config.yaml
encoder_mlp_ratio: 2
encoder_kernel_size: 5
decoder_norm: "groupnorm"
max_precond_dim: 512
batch_size: 64
Rows from block 7 of the encoder of a small image VQ-VAE, named by matrix and row number. Rows with one number belong to one neuron. Each number is 500 + 50 x the weight over its row's rms, rounded and kept within 0 to 999. All counts start at 0. Numbers have three digits each. After the name is the row's rms in percent of the matrix's.
Before each neuron's rows are labels from the 100 images, of 14976, where the neuron reaches its highest value: "colour at peak" is the nearest of a few named colours to the mean colour under the peak; "peak at" is the part of the image that holds the peak. Only what is clearly more common there than usual is listed. The data: crops of objects in photos (Visual Genome).
# fc1: MLP up (encoder.blocks.7.mlp.fc1.weight, 256x128), inputs 43-85
# fc2: MLP down (encoder.blocks.7.mlp.fc2.weight, 128x256, transposed), outputs 43-85

colour at peak: grey
peak at: top centre
fc1.31 109:448546450434552517585443543500507566456486459462553512434554529496536454465364464429590497434415464459552489551479542508463436410
fc2.31 092:473446521551538582496493462531515559546504486488516565409549540576444505454498444505413544464530523515532451498552498538530569468

colour at peak: black
peak at: top left
fc1.153 084:548465580506464489589435400534557417521482490555485426529484502479546477481540480475426428543468516478545477535539471494546546531
fc2.153 091:445520451526537558491495563462498494542443520436470429547534545420554415449518446486474477471573470479543470524524515545453457428

colour at peak: white
peak at: top right
fc1.62 094:422504484545506456430458493559518526502372410493485490568399471506602577490515561569510477505509481419569443495400484444480353401
fc2.62 082:458536521552428526474432463493442536509515536447493472528524474443563541467485584432523569450553450455549543533461472454549596561

colour at peak: green
peak at: bottom right
fc1.241 101:472567463470513465496478504403458526487365478519467565470558436603501538497602457435491560576551541480460468535553494507526476533
fc2.241 098:566480522609505546510474449424501459504515607524463452493463465522506499496481562574592441562452473491575493425485478443472535528

colour at peak: black
peak at: top left
fc1.63 102:488511456466480405480565554460571430538374490530532475544480479593529461556363447459497361506463503476509498504485557582517538396
fc2.63 115:493517494460533454487583452501496534616454506452488616519511496508371467465552503531499546559558523520497451459562429548501534454

colour at peak: white; pink
peak at: top right
fc1.81 124:544586493466536441480481535407466505570497505483543544398503560487470544499559475539579535564484521543563449380394414514508500498
fc2.81 127:477516532492500469516552521502407503467504545496490568474486485485590484501561526350520553514505467492497523516629434392487425458

colour at peak: black
peak at: bottom right
fc1.57 090:444480471538566469535455490446540588452475515480492528531612450545514437493527563403541455548486573522526399482577529453456486488
fc2.57 087:538499542565516458538530436466577579523469522560480539442487498570502524450578665561499448487501422553534553530470543455440475502

colour at peak: black
peak at: top right
fc1.126 086:475523476500561544464496566567518497490446444500680530409508525589408476514428481556553462515482460494535487537587501488542520427
fc2.126 075:476495428484462518460557466411497432530486465382460541470570473589463485502467504456473510515523582488514507488450527460520531514

colour at peak: white; pink
peak at: top left
fc1.77 093:417479410564538431501470501456485533538432483523462490517537477435516476497503520429549528388398493481556467488494522548421455477
fc2.77 088:453587502537496641494515519566468538454486463567425567453441480457443478479460534608498540506508478486368537516462445530535583468

colour at peak: black
peak at: top centre
fc1.193 098:533448432553476557513445487472528543485435460537490403491386558444587496516545498502566483595480558416468432547465541435515537450
fc2.193 097:542560477482459452560547486553506505401507489531485517524530609406568478405550459450477545543567482534543567494503417515480502476

colour at peak: black
peak at: top right
fc1.249 087:510519402512524481453469431471508471488557476510582523502374457485498434571464534508594505498447430429531575513481505405521513488
fc2.249 093:516529467486530456444634492615513525456478506560433590405543539472536504457526466504527554524562447488548542455467566496531486503

colour at peak: pink; white
peak at: top right
fc1.2 090:447441563385505482403464633468449578482484528562527510519492545483601544523489500468509526365531569482561533513456457574510399386
fc2.2 092:522490445484473493550622519413470510482447468558561526611499458519486441542431480498424529428556486510510510452516509581489463500

colour at peak: white
peak at: top right
fc1.184 084:482555588450572433545432549455524438534581416506533517439579397555472458526564509559513484534565570500474459530532395465495487481
fc2.184 080:483444546506544440494549538552520506517522543461506410457575489518494514477519495532523496580438514475572558493468544512371470524

colour at peak: white
peak at: top right
fc1.24 088:513574481536476523427442579514469501516483524458464419470483526445503498447598502538583494462374497571519518540433510571496457579
fc2.24 097:540523489450509418536522505519429501595656561545535550457521433470473553524470465574549498402473562497557447546519479529511464521

colour at peak: white
peak at: top centre
fc1.42 115:488513524494509456440510522463470516594481512445466476482377584553525513638551462593552464426553446405580492495446479457515505547
fc2.42 124:528456439456538479505513425612454488486515517535570459494469472449562518609517489510489543498498443498554525469579430441527540492

colour at peak: white
peak at: bottom right
fc1.169 107:506528512536516467529443479586482530464404499511553485436381487514534482543489469583552531487414416441427547460488561524402473430
fc2.169 084:526462434593449524441530477536442533516505546485519479410492543461583487433548451420501576506557548512540544479553503481470554478

colour at peak: grey
peak at: bottom right
fc1.30 126:448514571489517482586501522568468559488494449491475423483511584463565605451537527567518536557443451521445483538390426443416503515
fc2.30 127:496410600518486555479538511497427559504501545526489535466475404468532512457454505416492509539471512528523511462594576452513544534

colour at peak: pink
peak at: top right; bottom right
fc1.23 091:447544554513548443436509562470433454486396539512457503475519434467469530586536536535523584447499501575540515530520551519502546542
fc2.23 099:501546486551465531567502512567475477454425440537471520525515476464450540484467587566600467460488568531553452625443494510468521510

colour at peak: black
peak at: top centre; top right
fc1.79 074:551458510490521437446606541419501509511522527466462449499542455505565558518586500488516565511392531545536491539535510426517477464
fc2.79 071:474623487500452453568432504553413468474521503581516461517525477483519539493517587514531517538596457418580473475440483487475553504

colour at peak: pink
peak at: centre
fc1.75 106:492460553427520454503521503427499606559468527556473479513407499543487462587464501470532497505482506445507542496501486561520526486
fc2.75 097:430566548482560529465516482513513557479495443526416489576501467572450505433475469541488443449503484535393426477504525526595534461

colour at peak: red
peak at: centre
fc1.11 127:454474444444450628505409446510445444587579491441481474569461516449508411497482555535608589548512409485477562468467542464505532467
fc2.11 113:517555448574494461456559472404551516470522506499500577563547549509571401445405457456499470528469528476524469532550473496578498554

colour at peak: black
peak at: top left
fc1.47 091:453496476508519488476476543538559464435445464604470604488484568587587501498430478443504536534463513496487423421447477580525542431
fc2.47 084:486456525501494496579498475487573486531505542465504407555503415530547526571509498551561563559550598505399551390564444461474545531

colour at peak: yellow
peak at: bottom left
fc1.65 095:493479424490478617533479577557509481492456551501539424465558473574569523515559525547489387554548545541410479433456487566462563500
fc2.65 092:554504496479556490545477445478522557544493504498472544426498534521497446483432525486561488490490466540577466524500539541474464509

colour at peak: pink; white
peak at: top left
fc1.142 083:553462516529506488478371545542480421405384518524460430520520522511507555413477539530423491500413623493584442507503482511488534451
fc2.142 078:455574496480496501528628509482520434598437476536446550550464465572414573581472532471458507510519439538423494535483573487546534508

colour at peak: white
peak at: top centre; top left
fc1.67 088:426661506483535460471395513493523486486511446574436410507559415483511500594534496563503516531445558528511599506399539528535508526
fc2.67 102:459419420478450558462619456451499461481596435570461555453558529523450536482506483484469573459592529436494535484504465517574427490

colour at peak: pink
peak at: bottom centre
fc1.117 094:537488510476557547481483547575459514509525434465525511477528475461565511390539461558559510475436444575545572378480502536488573479
fc2.117 093:499531512457485489546536422466566519392537587583510508484479532486512473508566481448468513460516517462484491614550478542551467493

colour at peak: white
peak at: top centre
fc1.240 091:592484578500320496499482614544454536542453534552537500587503473494527579410629458602475562513511525472463509446491510518521501478
fc2.240 089:593521504546584506583599431562496551540470558551484573573479513535499489409559530474574504486524483465525529501473552450561526501

colour at peak: brown
peak at: top centre
fc1.213 097:511512566471551528424530444496498490433480562459501525521388535397502485551529474530514454491555482517479516457547484579515507515
fc2.213 083:552448615534512453466441562558511431458460469542461469544476398501513505496556567466572547399459528541442454486384471508505515545

colour at peak: grey
peak at: top right
fc1.26 113:428518460459480463486534584553452481506521557578553442501530618532522502540453507474535583434543472507586487440494504421577470477
fc2.26 122:472523414478501585494430554494472388480510376476488529470527453500574577530418480546492533429489560496458489550458502431475521465

colour at peak: pink
peak at: top centre
fc1.44 096:480484491424451523421574537473476558550460525569519485569455576421393461520430442540478523465516535550484458496533438583608517472
fc2.44 091:541590456516502550457540524580477481481458499447535558642560482400460498493497431535538524526585483496459499431450552494571496525