config = dict(
    horizontal_flip=True,
    encoder_isotropic=False,
    encoder_activation='gelu',
    decoder_activation='leaky_relu',
    decoder_widths=[48, 48, 96, 192],
    adamw_lr_other_params=0.0019,
    max_steps=22300,
    final_lr_fraction=0.1,
)
Rows from block 6 of the encoder of a small image VQ-VAE, named by matrix and row number. Rows with one number belong to one neuron. Each number is 128 + 32 x the weight over its row's rms, rounded and kept within 0 to 255. All counts start at 0. Numbers have three digits each.
After each neuron's rows are labels from the 100 images, of 14976, where the neuron reaches its highest value: "colour at peak" is the nearest of a few named colours to the mean colour under the peak. Only what is clearly more common there than usual is listed. The data: crops of objects in photos (Visual Genome). In brackets: how many of the 100.
# fc1: MLP up (encoder.blocks.6.mlp.fc1.weight, 256x128), inputs 64-127
# fc2: MLP down (encoder.blocks.6.mlp.fc2.weight, 128x256, transposed), outputs 64-127

fc1.196:070152159118121167096160063132153111113098142095119136140125120161143168140173129137163159179140141116134122140130099113139077108162117198138121152164128151157158155164152153048125138103139137
fc2.196:085135103027153155120126093159162155166095117107129169143089129104089088151099163107092114152093133121176147072192117124093129133188081127085155160213094172126128121116122106102128204111158176
colour at peak: yellow (36); orange (36)

fc1.69:127208181130140153152082098162152146132105138172094119068152105154174152182135134147172124139113193143073131149119127134070112115131155144109116099133133114122122134113144141129087141109115104
fc2.69:150165117144090092117095098090104085043155066163146088160135136116186099125136141133109106156121128156092173127072116159113150153120094145119082170134158127129159115117100102099138143133157151
colour at peak: red (53)

fc1.142:140164102154139111092176076092145152143104210158078101130150098108156105117218100160082176139165073109167142143144063175100180080127098121192110096137131170165181127146152138138140156140136100
fc2.142:150132080073130138101086088115152148144107133148188162133153087151113187121150180094188121104095094144159087124150167137087164108131154100177052099120109104100150140078117165150187144162159113
colour at peak: brown (62)

fc1.177:138149122116153170160177143141169163121105200114100127114117124145126149145122150163138160155163165197072079179166169189106163119142122123099092163128127186140082138115079094124053103153152112
fc2.177:144153122156074098143146094118112154150122106146120135061131107133237141145144121128119124131106108164094066133106116040204113145050150093072077176102099068135196145149144132149125080118112116
colour at peak: green (35)

fc1.160:147106164127140090076041134182129182132089160175159137123167092075136149105143128123153161102099227119086108114070086113103105094108147098149169147229140132131096141186132058105119115142160112
fc2.160:197176179169103071147125100166113095137154179139134143110116157143204140136095095097150163100083110133161126144179138176089116102091078132131101115190162156117068125099145128117132108145126103
colour at peak: red (60)

fc1.137:128172162131173122053083141146106166155120156179125158083134126166066088129129086084126203107128154125078076110130104137132125100113127079200080141113128172134071102109138075159121134062150089
fc2.137:115115145132136115160096140123102105131149169091071110080169148093085127100150108114149201108122090114102078141141142100146123164150156138132113131120142114151157087153113074221110119133125064
colour at peak: brown (64)

fc1.64:111153134135148081081145135112103105105201124120156047132178168109114052078112206102128115156168119106169086115120148104139147170147161117198187138101142132111171118120093147150124099171132089
fc2.64:131142088087105126218150103105126068139085105151091103119151131147162140133144070121186111088072099141157154161103151118194132119094068092164148100129157130094115177105153120081060065113146147
colour at peak: black (45)

fc1.11:116129105180060140164041089132171118086079182147191125085148109188102158125177034123120128134103097127118125188204128180122147107149099115168088152103136126172202130143159123091146113145121150
fc2.11:207101140115167123112120199126156101116191127141147143100131089088153145146086122088140114174112148075107160097160182135134110142030134159127105137118107149169162122113132134125111182072059133
colour at peak: red (47)

fc1.232:137138187151174207118111145122168147111135036112165103088161067168104097090142123145151150152120145086123106123148128137184115095066148120149132133079143121117090125126157179084095148120107194
fc2.232:096132137085124197129167177131198133124129155100114127135151121064095170112104135156061109083076149156125095120135121127098109139212140126092083141150144135137164134122109135119098148112090140
colour at peak: black (49)

fc1.189:149100095162142121115174136093097070128131122121186144151149109166098133144132130187111179130128096124153142183136122166169140131070076098140079202070115102090102117069167135154122119077062101
fc2.189:168166101107088140059198124070102118084173140185188137142147084146131122162153108137166102158101173161116163124103113094099121118145116135130098132078079128079195127148058143123126146141121138
colour at peak: blue (28)

fc1.28:149156210134125120105172125066080162138092186086109093128099138137141155087143137151137091120174088204105111146115174166157099122118157130205127098183131095115120108132132110156062140141100148
fc2.28:096130107139141109172167153163139081132153146144231133102170200110169092159113154159143085079123115143146126136120128069145146078135085146162069151128111170134165199103103151110131151144153189
colour at peak: green (32)

fc1.9:191155096150165105136044115123150151097059128087187088117144125112102111155136100144113146162171043133162134149072121181096108148121121138124078087113115171094199103082114100176111154138054096
fc2.9:126153142124142162115123105136059150117122180125095116157158146103105170100175093084107153139142169066130145112152043086183109167108175132092065188116120155089212128163088095140118154143094085
colour at peak: blue (42)

fc1.212:146176104129175110101121066132144162054167121152152114082138096073114154123099149155136147102145123111128105099165188108140105168076096197164083084129157099127171198128112157131146161107151083
fc2.212:126079147118111103120120131108124158092140162117167144134121139102072171216155106161049058173117165197139144145085181122160130156129193156095167107140152117087113179129123129125158142144166117
colour at peak: black (49)

fc1.82:148122100136129194094111157098130138174094162096169118118161127083153110102143123128105150096184093166123191123127138149156147104135110112179141092166106122182092115029120179154084152194116103
fc2.82:096147087188147146082144132102146100157173124163113130209172090177169130097126129118131157191095179092099201132124105116146126120197119120174086160146094185150165136154130142143142168115166172
colour at peak: grey (71)

fc1.34:136134141140179110172128148128161167140126082128157128163043142132118120059149099148079066091169107088163131174111174108162150082044149135132128164175129094162061141121101093075149109143089156
fc2.34:106128132094107127195098129110144159144123113097061153119132168106061129097127105157126095115133091148135107155143110094215140116160175146108159137128169169078038107155104098136136105146127058
colour at peak: black (39)

fc1.195:121129145078104109108091092097125139131149116166135104116140068059147134117071107162157098127114158166091124134100145089122102134156119171075157053236122122159139164121142124085123133100109158
fc2.195:157179075121093132149154108128155094069089130137118119149132159191139153150145180202135105129089144101159108091121174162111127107048139137164114184193165176142046172153169113141183183151120149
colour at peak: red (37)

fc1.70:129104128135136121115097097162144106157126127105126049170101114104110141087141046109141129126185194127183140104098131176113109136164164112111113148188149082142090149087175197130117156085106092
fc2.70:146114087128123103148094103130080142089127076153089093113123104128142149123117138024134132061058138065100100168170158161142129080120107067128127147101116110100065096089116122128129064109152122
colour at peak: red (35)

fc1.75:158143120094177049089150157130127148105119041118159105099146169134165192131151143137181126113079127131212158157145124139055195121131164186122105121189103190173192194176140118110175109160098100
fc2.75:102161143118162157163139156166146094078096131125127150166183124105082144157119113124132141174119149158170132121116143175130092144104184122091022150186131153149165122161191115123128146119147150
colour at peak: pink (29)

fc1.184:077107111158109125134209181151167157118093170121163165139109145162088218109097148177148145157119144191132135132171161163148190133092067171137092115160138147106135084110135123117131103139160110
fc2.184:154128092142111085176162146109113194118163133165198093156118148095146090132118110127141177137089104048124135143135106070153125105108104134141210130096158160140155085121145161135104102114143099
colour at peak: green (36)

fc1.216:079120183189151137124150121137177138152152126076129110123162079095164130180132117094123102131159162137138120158083134150187119173111153119128122171073137134104065076178131173147168125157112128
fc2.216:128131170157147175123111131123115136144090118142088105128122132114129104138181142186140109107101157079120153160139113158137102102083034169139066189081136139202172101137119184094128112090141110
colour at peak: brown (60)

fc1.188:144149116137093087103145111088137149123154161109155121145135122087114122142107090143119131110124116144144145083113158127114120174144174188211082103114136158157152122123103186148147141098106151
fc2.188:132150145122118114158116080117164125132006093095124134123158146155191164102110067162084150180093117135126132112183109134198110148148157134142101168160154122113093176166171118114161122120101135
colour at peak: black (34)

fc1.43:090102155151149059153131168138067076163090059111135152160090174158117058155109175144127161169099144132055105122121157126078091176108102201136076092175140148164169141097072155126090085206127137
fc2.43:095091137146117112150099128135108091133161154154096117105039163120131169130153060089097161145149139154095095125136071133182122132196104126105124088143092086112156134070095089110127085163127093
colour at peak: white (96)

fc1.67:100134143144156159144097047094181136160145135148128081142112118152120165105126129198120134100086118167119151112064106149156152149165122109153140093086166218100199082173104148139077075093116100
fc2.67:132121037149150100071119137117147156107113102119115114115122096180129117132109115178114172131140147083112133135140130156190136094168082119110143157154112082155160105129108129152102142152130118
colour at peak: cyan (26)

fc1.217:117144076165126077076115106063148122111158106150139168104151132113140153183130092090151172103107164173188117118133077115166146126105150128099154126113125153056106159130113130146089065089065068
fc2.217:082152168140211168078093106104139100118122085114120057127165142091114081146175160135178089152153146103157115129144152147087122118155122115140109147069111072108120130150177106150137099099149104
colour at peak: grey (63)

fc1.215:125143125149192096175104137141087135176113191130080158121116114117167104191123143160120140130114074100088110099088108108042124109140124078145058098145142150145089141097175146123169178155148129
fc2.215:110141095190147124074178135117156113109140138103141081111110124143192105142154143084075142135149157081124097135138186130138110135134154119114076162122076109149198079064130141169141115178112203
colour at peak: white (90)

fc1.204:080099107114135153202063115144127148157191162132161119057120144097128116132144128090146132193137133141102136129121130134129144062093128138075202136198119090083191130168105125106143145156077130
fc2.204:148065100125080088159093105122119135136077118136135126101125107116103122119136118142110134109074109140114163091143153124187141100142134160132173158163176112128045170206147167135135092142187143
colour at peak: pink (40)

fc1.88:118160144141144122094113101081126141073180155141181142120115103116110154052051141153159131176150070109068124161177172091121155136164095198167078150146093094193127121100172195142091084110123113
fc2.88:121150142162140193104124162103079120087161143153165103149051105136167124093156162109123054042153164107112174077173154108088158115072071150085097151087120173145193092131109140153117155151125114
colour at peak: brown (64)

fc1.116:066115087100109085101112122148099071116097059133126120090154126185112181099145120117182114160108081179106193144126106066118145140139096143108122098157163176195154118165083118127180131174085161
fc2.116:104137150175127034145106147169090065091148171141138150164147128142107098158126176083124148071100138075062184145096207088114174165079140119152131139142119117117136121123180186094153145117168151
colour at peak: grey (65)

fc1.176:093136113128125107099113151204057165087125148117097128101083139142134157115162063101134124173140140126193068101130240096144132109065129120096088106141119137152137176111111155122175146073134171
fc2.176:078117072124132095168092117106095117109124114107165154123101135097167087107151121119103140083167178132179121128158133142131150141173072152065110115080146086176171178134163148128137095090088072
colour at peak: brown (72)

fc1.111:198179106134117105099073111127132094146108143099122137118161091061097120071156105055118109062142158056138158142109112091125119058108152144129177127120142129106130213138161166143104098138174107
fc2.111:145139150174174095180143101120115180152106110106135132114164138124162172103142108103124127141103097115107151161197115065124150145140163125128159137067130071114184149138168158156106078128040146
colour at peak: red (59)

fc1.63:098073158122124112087113122137124192108132049131157138129106086145138138147151132167112156164139131121110093131141121111123119163136122120071150112133099159123152159131081097137175149156107082
fc2.63:129093122100094128065156121140118199113145141103113169136130092131163144129122160116109127121070096112128066142127152168115146133113173157122170149127148135144101155124186123140131145126127076
colour at peak: brown (60)