config.yaml
encoder_mlp_ratio: 2
decoder_attention: false
steps: 22300
Rows from block 6 of the encoder of a small image VQ-VAE, named by matrix and row number. Rows with one number belong to one neuron. Each number is 128 + 24 x the weight over its row's rms, rounded and kept within 0 to 255. All counts start at 0.
After each neuron's rows are labels from the 100 images, of 14976, where the neuron reaches its highest value: "patch colour" is the nearest of a few named colours to the mean colour under the peak. Only what is clearly more common there than usual is listed. The data: crops of objects in photos (Visual Genome).
# fc1: MLP up (encoder.blocks.6.mlp.fc1.weight, 256x128), inputs 64-127
# fc2: MLP down (encoder.blocks.6.mlp.fc2.weight, 128x256, transposed), outputs 64-127

fc1.92 [121 106 124 113 129 143 127 129 143  94 116 103 114 132 131 121 121  84 140 156 136 130 140 141  78 101 122 110 108 105 111 150  78 142 175 133  94 150  99 106 110 106 125  71 129 126 133 127 138 133 149 150 112 155 196 102 196 136 131  78  91 136 135 117]
fc2.92 [113  85 138 130 155 168 151 135  86 127 109  93 101  92 136 110 118 102 126 142 124 116 155 125  59 160 128 137 140 106 147 113  82 100 168 110 136 129 166 140 111 142 105 192 113 124 165 134 143 154 116 136 152 137 180 125  70 102 114 157 128  96 124 134]
patch colour: pink; white

fc1.53 [167 160 108  97 120 167 152 123 133 138 106 115 131 115 101 148 137 137 106 101 121  89 141 167 131 148 124 154 120 103 175 167 141 164 149 104 117  92 102 182 102 120 131 148 109 179 114 185 102 128 131 131 142  96 143 127 129 164 133 141 116 158 127 107]
fc2.53 [147 176 122 120 152 124 107 114 152 131 125 131 123 134 161 148 137 129 127 108 120 134 151 127  88 128 108  79 142 104 117  94 137  72 114 126 124 133 172 136  90 124 150 105 129 104 139 158 119 140 137 133 132 129 128 130 127 117 101 147 144 133 158 119]
patch colour: pink

fc1.218 [129 104 135 149 117 138 127 168 122 128 131 142 167 132 159 121 119 150 168 120 138 133  91 126 151 154 128 139 121 111 120 103 112  90 104 117 132  46  87 131 118 147  76 144 162 161 100 145 112 164 132 107 149 118 144 131 102  95 135 144 115 120 165 123]
fc2.218 [136  66 140  70  84 124 141 138 118 129 131 158 121 153 121 128  96 121  89 142 118 105  65 173 143  92 128 108 128 150 135  90  95 154 113 128 147 157 143 118 134 106 121 130 137 106 126 176 137 162 109  90  98 100 170 140 105  79 111 121 141 110 122 114]
patch colour: white; pink

fc1.72 [137 132 124 156 167 152  94 106 114 125 153 145 167 141 145 156 163 140 122  98 106 106 118 108 123  88 185 151 122 113 148 122 124 124 119 148  78 146 120 110 112 119  85 150  79 153 170  75 124 118 126 121 132 116 149 129 132 180 158 139 107 122  90 138]
fc2.72 [105 115  75 142 111 128 117 132 149 161 131 155 109 148 136  98 159 123  99 127 143 114 169 102 148 163 162  97 133  83 114 102 133 128 102 117 138 170 174 127  84 124 145 126 149 167  96 148 120 163  91 143 136 154 154 129 103 139 148 110 151 126 116 181]
patch colour: black

fc1.5 [121 136 122 117 112 141 123 120 153 118 137  81 104 182  84 104 141  93 130 131  92 106 129 116 148 120 170 142 120 176  83 149 129  88 126 125 170 111 114 101 160 140 133 109 154 135 144 130 115 159  85 133 129 192 120 168 100 114 141 148 146 100 114  96]
fc2.5 [106 145 107 108 161 138 132 145 121 123 115 125 108 119 112 104 162 148 140  98 108 135 118 172 104 158 136 134 145 134 131  59 142 132 140  64 150 125 165 158 108 141 129 132 103 152 131  93 132 116 145 130 150 148 104 109 153 100 158 127 158 128 131 105]
patch colour: black

fc1.144 [132 134  68 140 141 130 142  96 171 144 136  93 129 193 149 121 136 130 127 108 118 110 129  99 150 147  99 115 131 154 142 143 113 130 129 101 107 133  85 147 137 127 128 106 125 144 129 101 172 111 122  67  79 108 107 114 131 104 115 117 109 149 107 135]
fc2.144 [168 156 175 127 125 106 160 175 109 154 133 172 153 117 117 133  99 143 159  80 111 143 149 132 111 145 166  91 134 138 162 100 103 155 136 108 124 149 130 111 162 119 142 119 124 142 112 113 175 155 122 125 155 147 157 104 157 150 102 151 177 126 141  72]
patch colour: white

fc1.234 [155 132 114 105 144 139 133 111 103 111 147  78 101  92 171 130 147 107  88 158 141 117 110 137 103  99 124 122 163 149 133 124 133 120 109 118 172 107 122 151 138 140 141 190 133 118 123 115 164 109 145  94  79 133 123 115 114 149 130 156  87  83 154 132]
fc2.234 [130 112  70 104 103 161 127 120 135 179 175 109 110 200  97  87 100 163 156 158 135 127  82 134 110 119 165 158  90 115 124 124 118 161 109 120 167 122 101 104 120 152 158 119 156 135 112 129 113 131 154 118 106  67 114 129 130 124 150 130 121 115 137  82]
patch colour: pink; white

fc1.120 [107 138 137 116 165 126 116 133 133 119 130 121 152 148  51 163 106 101  99 142 156 123 117 105 123 137 161 111 146 119 107  87 138 133  78  86 139 123 133 102 125 139 156 166  97 139 110 205 134 148 124 153 147 117 116 173 134 133 121 127 126 145 116 110]
fc2.120 [108 146 102  85 118 131 149 160 108 118 156 111 125 115 170 109 130 127  73 124 166 125 146 165  94 102  98 128  99 167  90  93 165 112 140 163 153 119 162 124 161 187 123 164 153 110 112 115 105 161 116 158 144 136 130 105  96 127 104 151 129 136 111 163]
patch colour: white

fc1.231 [135 147 155 101  85 137 142 135 106  94 124 137 130 140 132 103 102 115 157  67 144 124 142 140 110 146 117 134 152 137 117 136 117 146 111  86 130  88 142 119 166 113 124  49 106 111 179 114 130 135 139 115 110 170 156 189 168 140 141 150 169 107 119 100]
fc2.231 [138 124 112  98 170 142 120 102 132  79 105 142 175 125 111 147 197  84 124 105 148 109 100 148 133 131 110 113 152 127 155 130 146 101 110 131 140 105 123 142  71  85 138 176 135 162 147 149 117 119 130 176 155 109 177 158 131 111 116 116 136 159 149 115]
patch colour: white

fc1.155 [115 118 112 121  99 133 131 113 115 130 143  95 100  94  65 144 134 138 121 147 128 128 144 110 176 154  86 133 170  83  86 129 158 188 135 149  95 100 110 146 111 103 135 113 152 139 161 129 125 145  96 130  43 113 146  91 133 163 130 156 121 128 100 113]
fc2.155 [114 145 113 173 138 156  95 158 142 145 132 107  86 182 147 143 101 113 141 156 105 152 149 152 136 127 138 137 122 120 150 101 108  69  97 161 151 108 147 129  98 175 124 110 142 114 187 121 111 132 114 151 120 136 165 111 106 117 121 114 119 130 150 128]
patch colour: white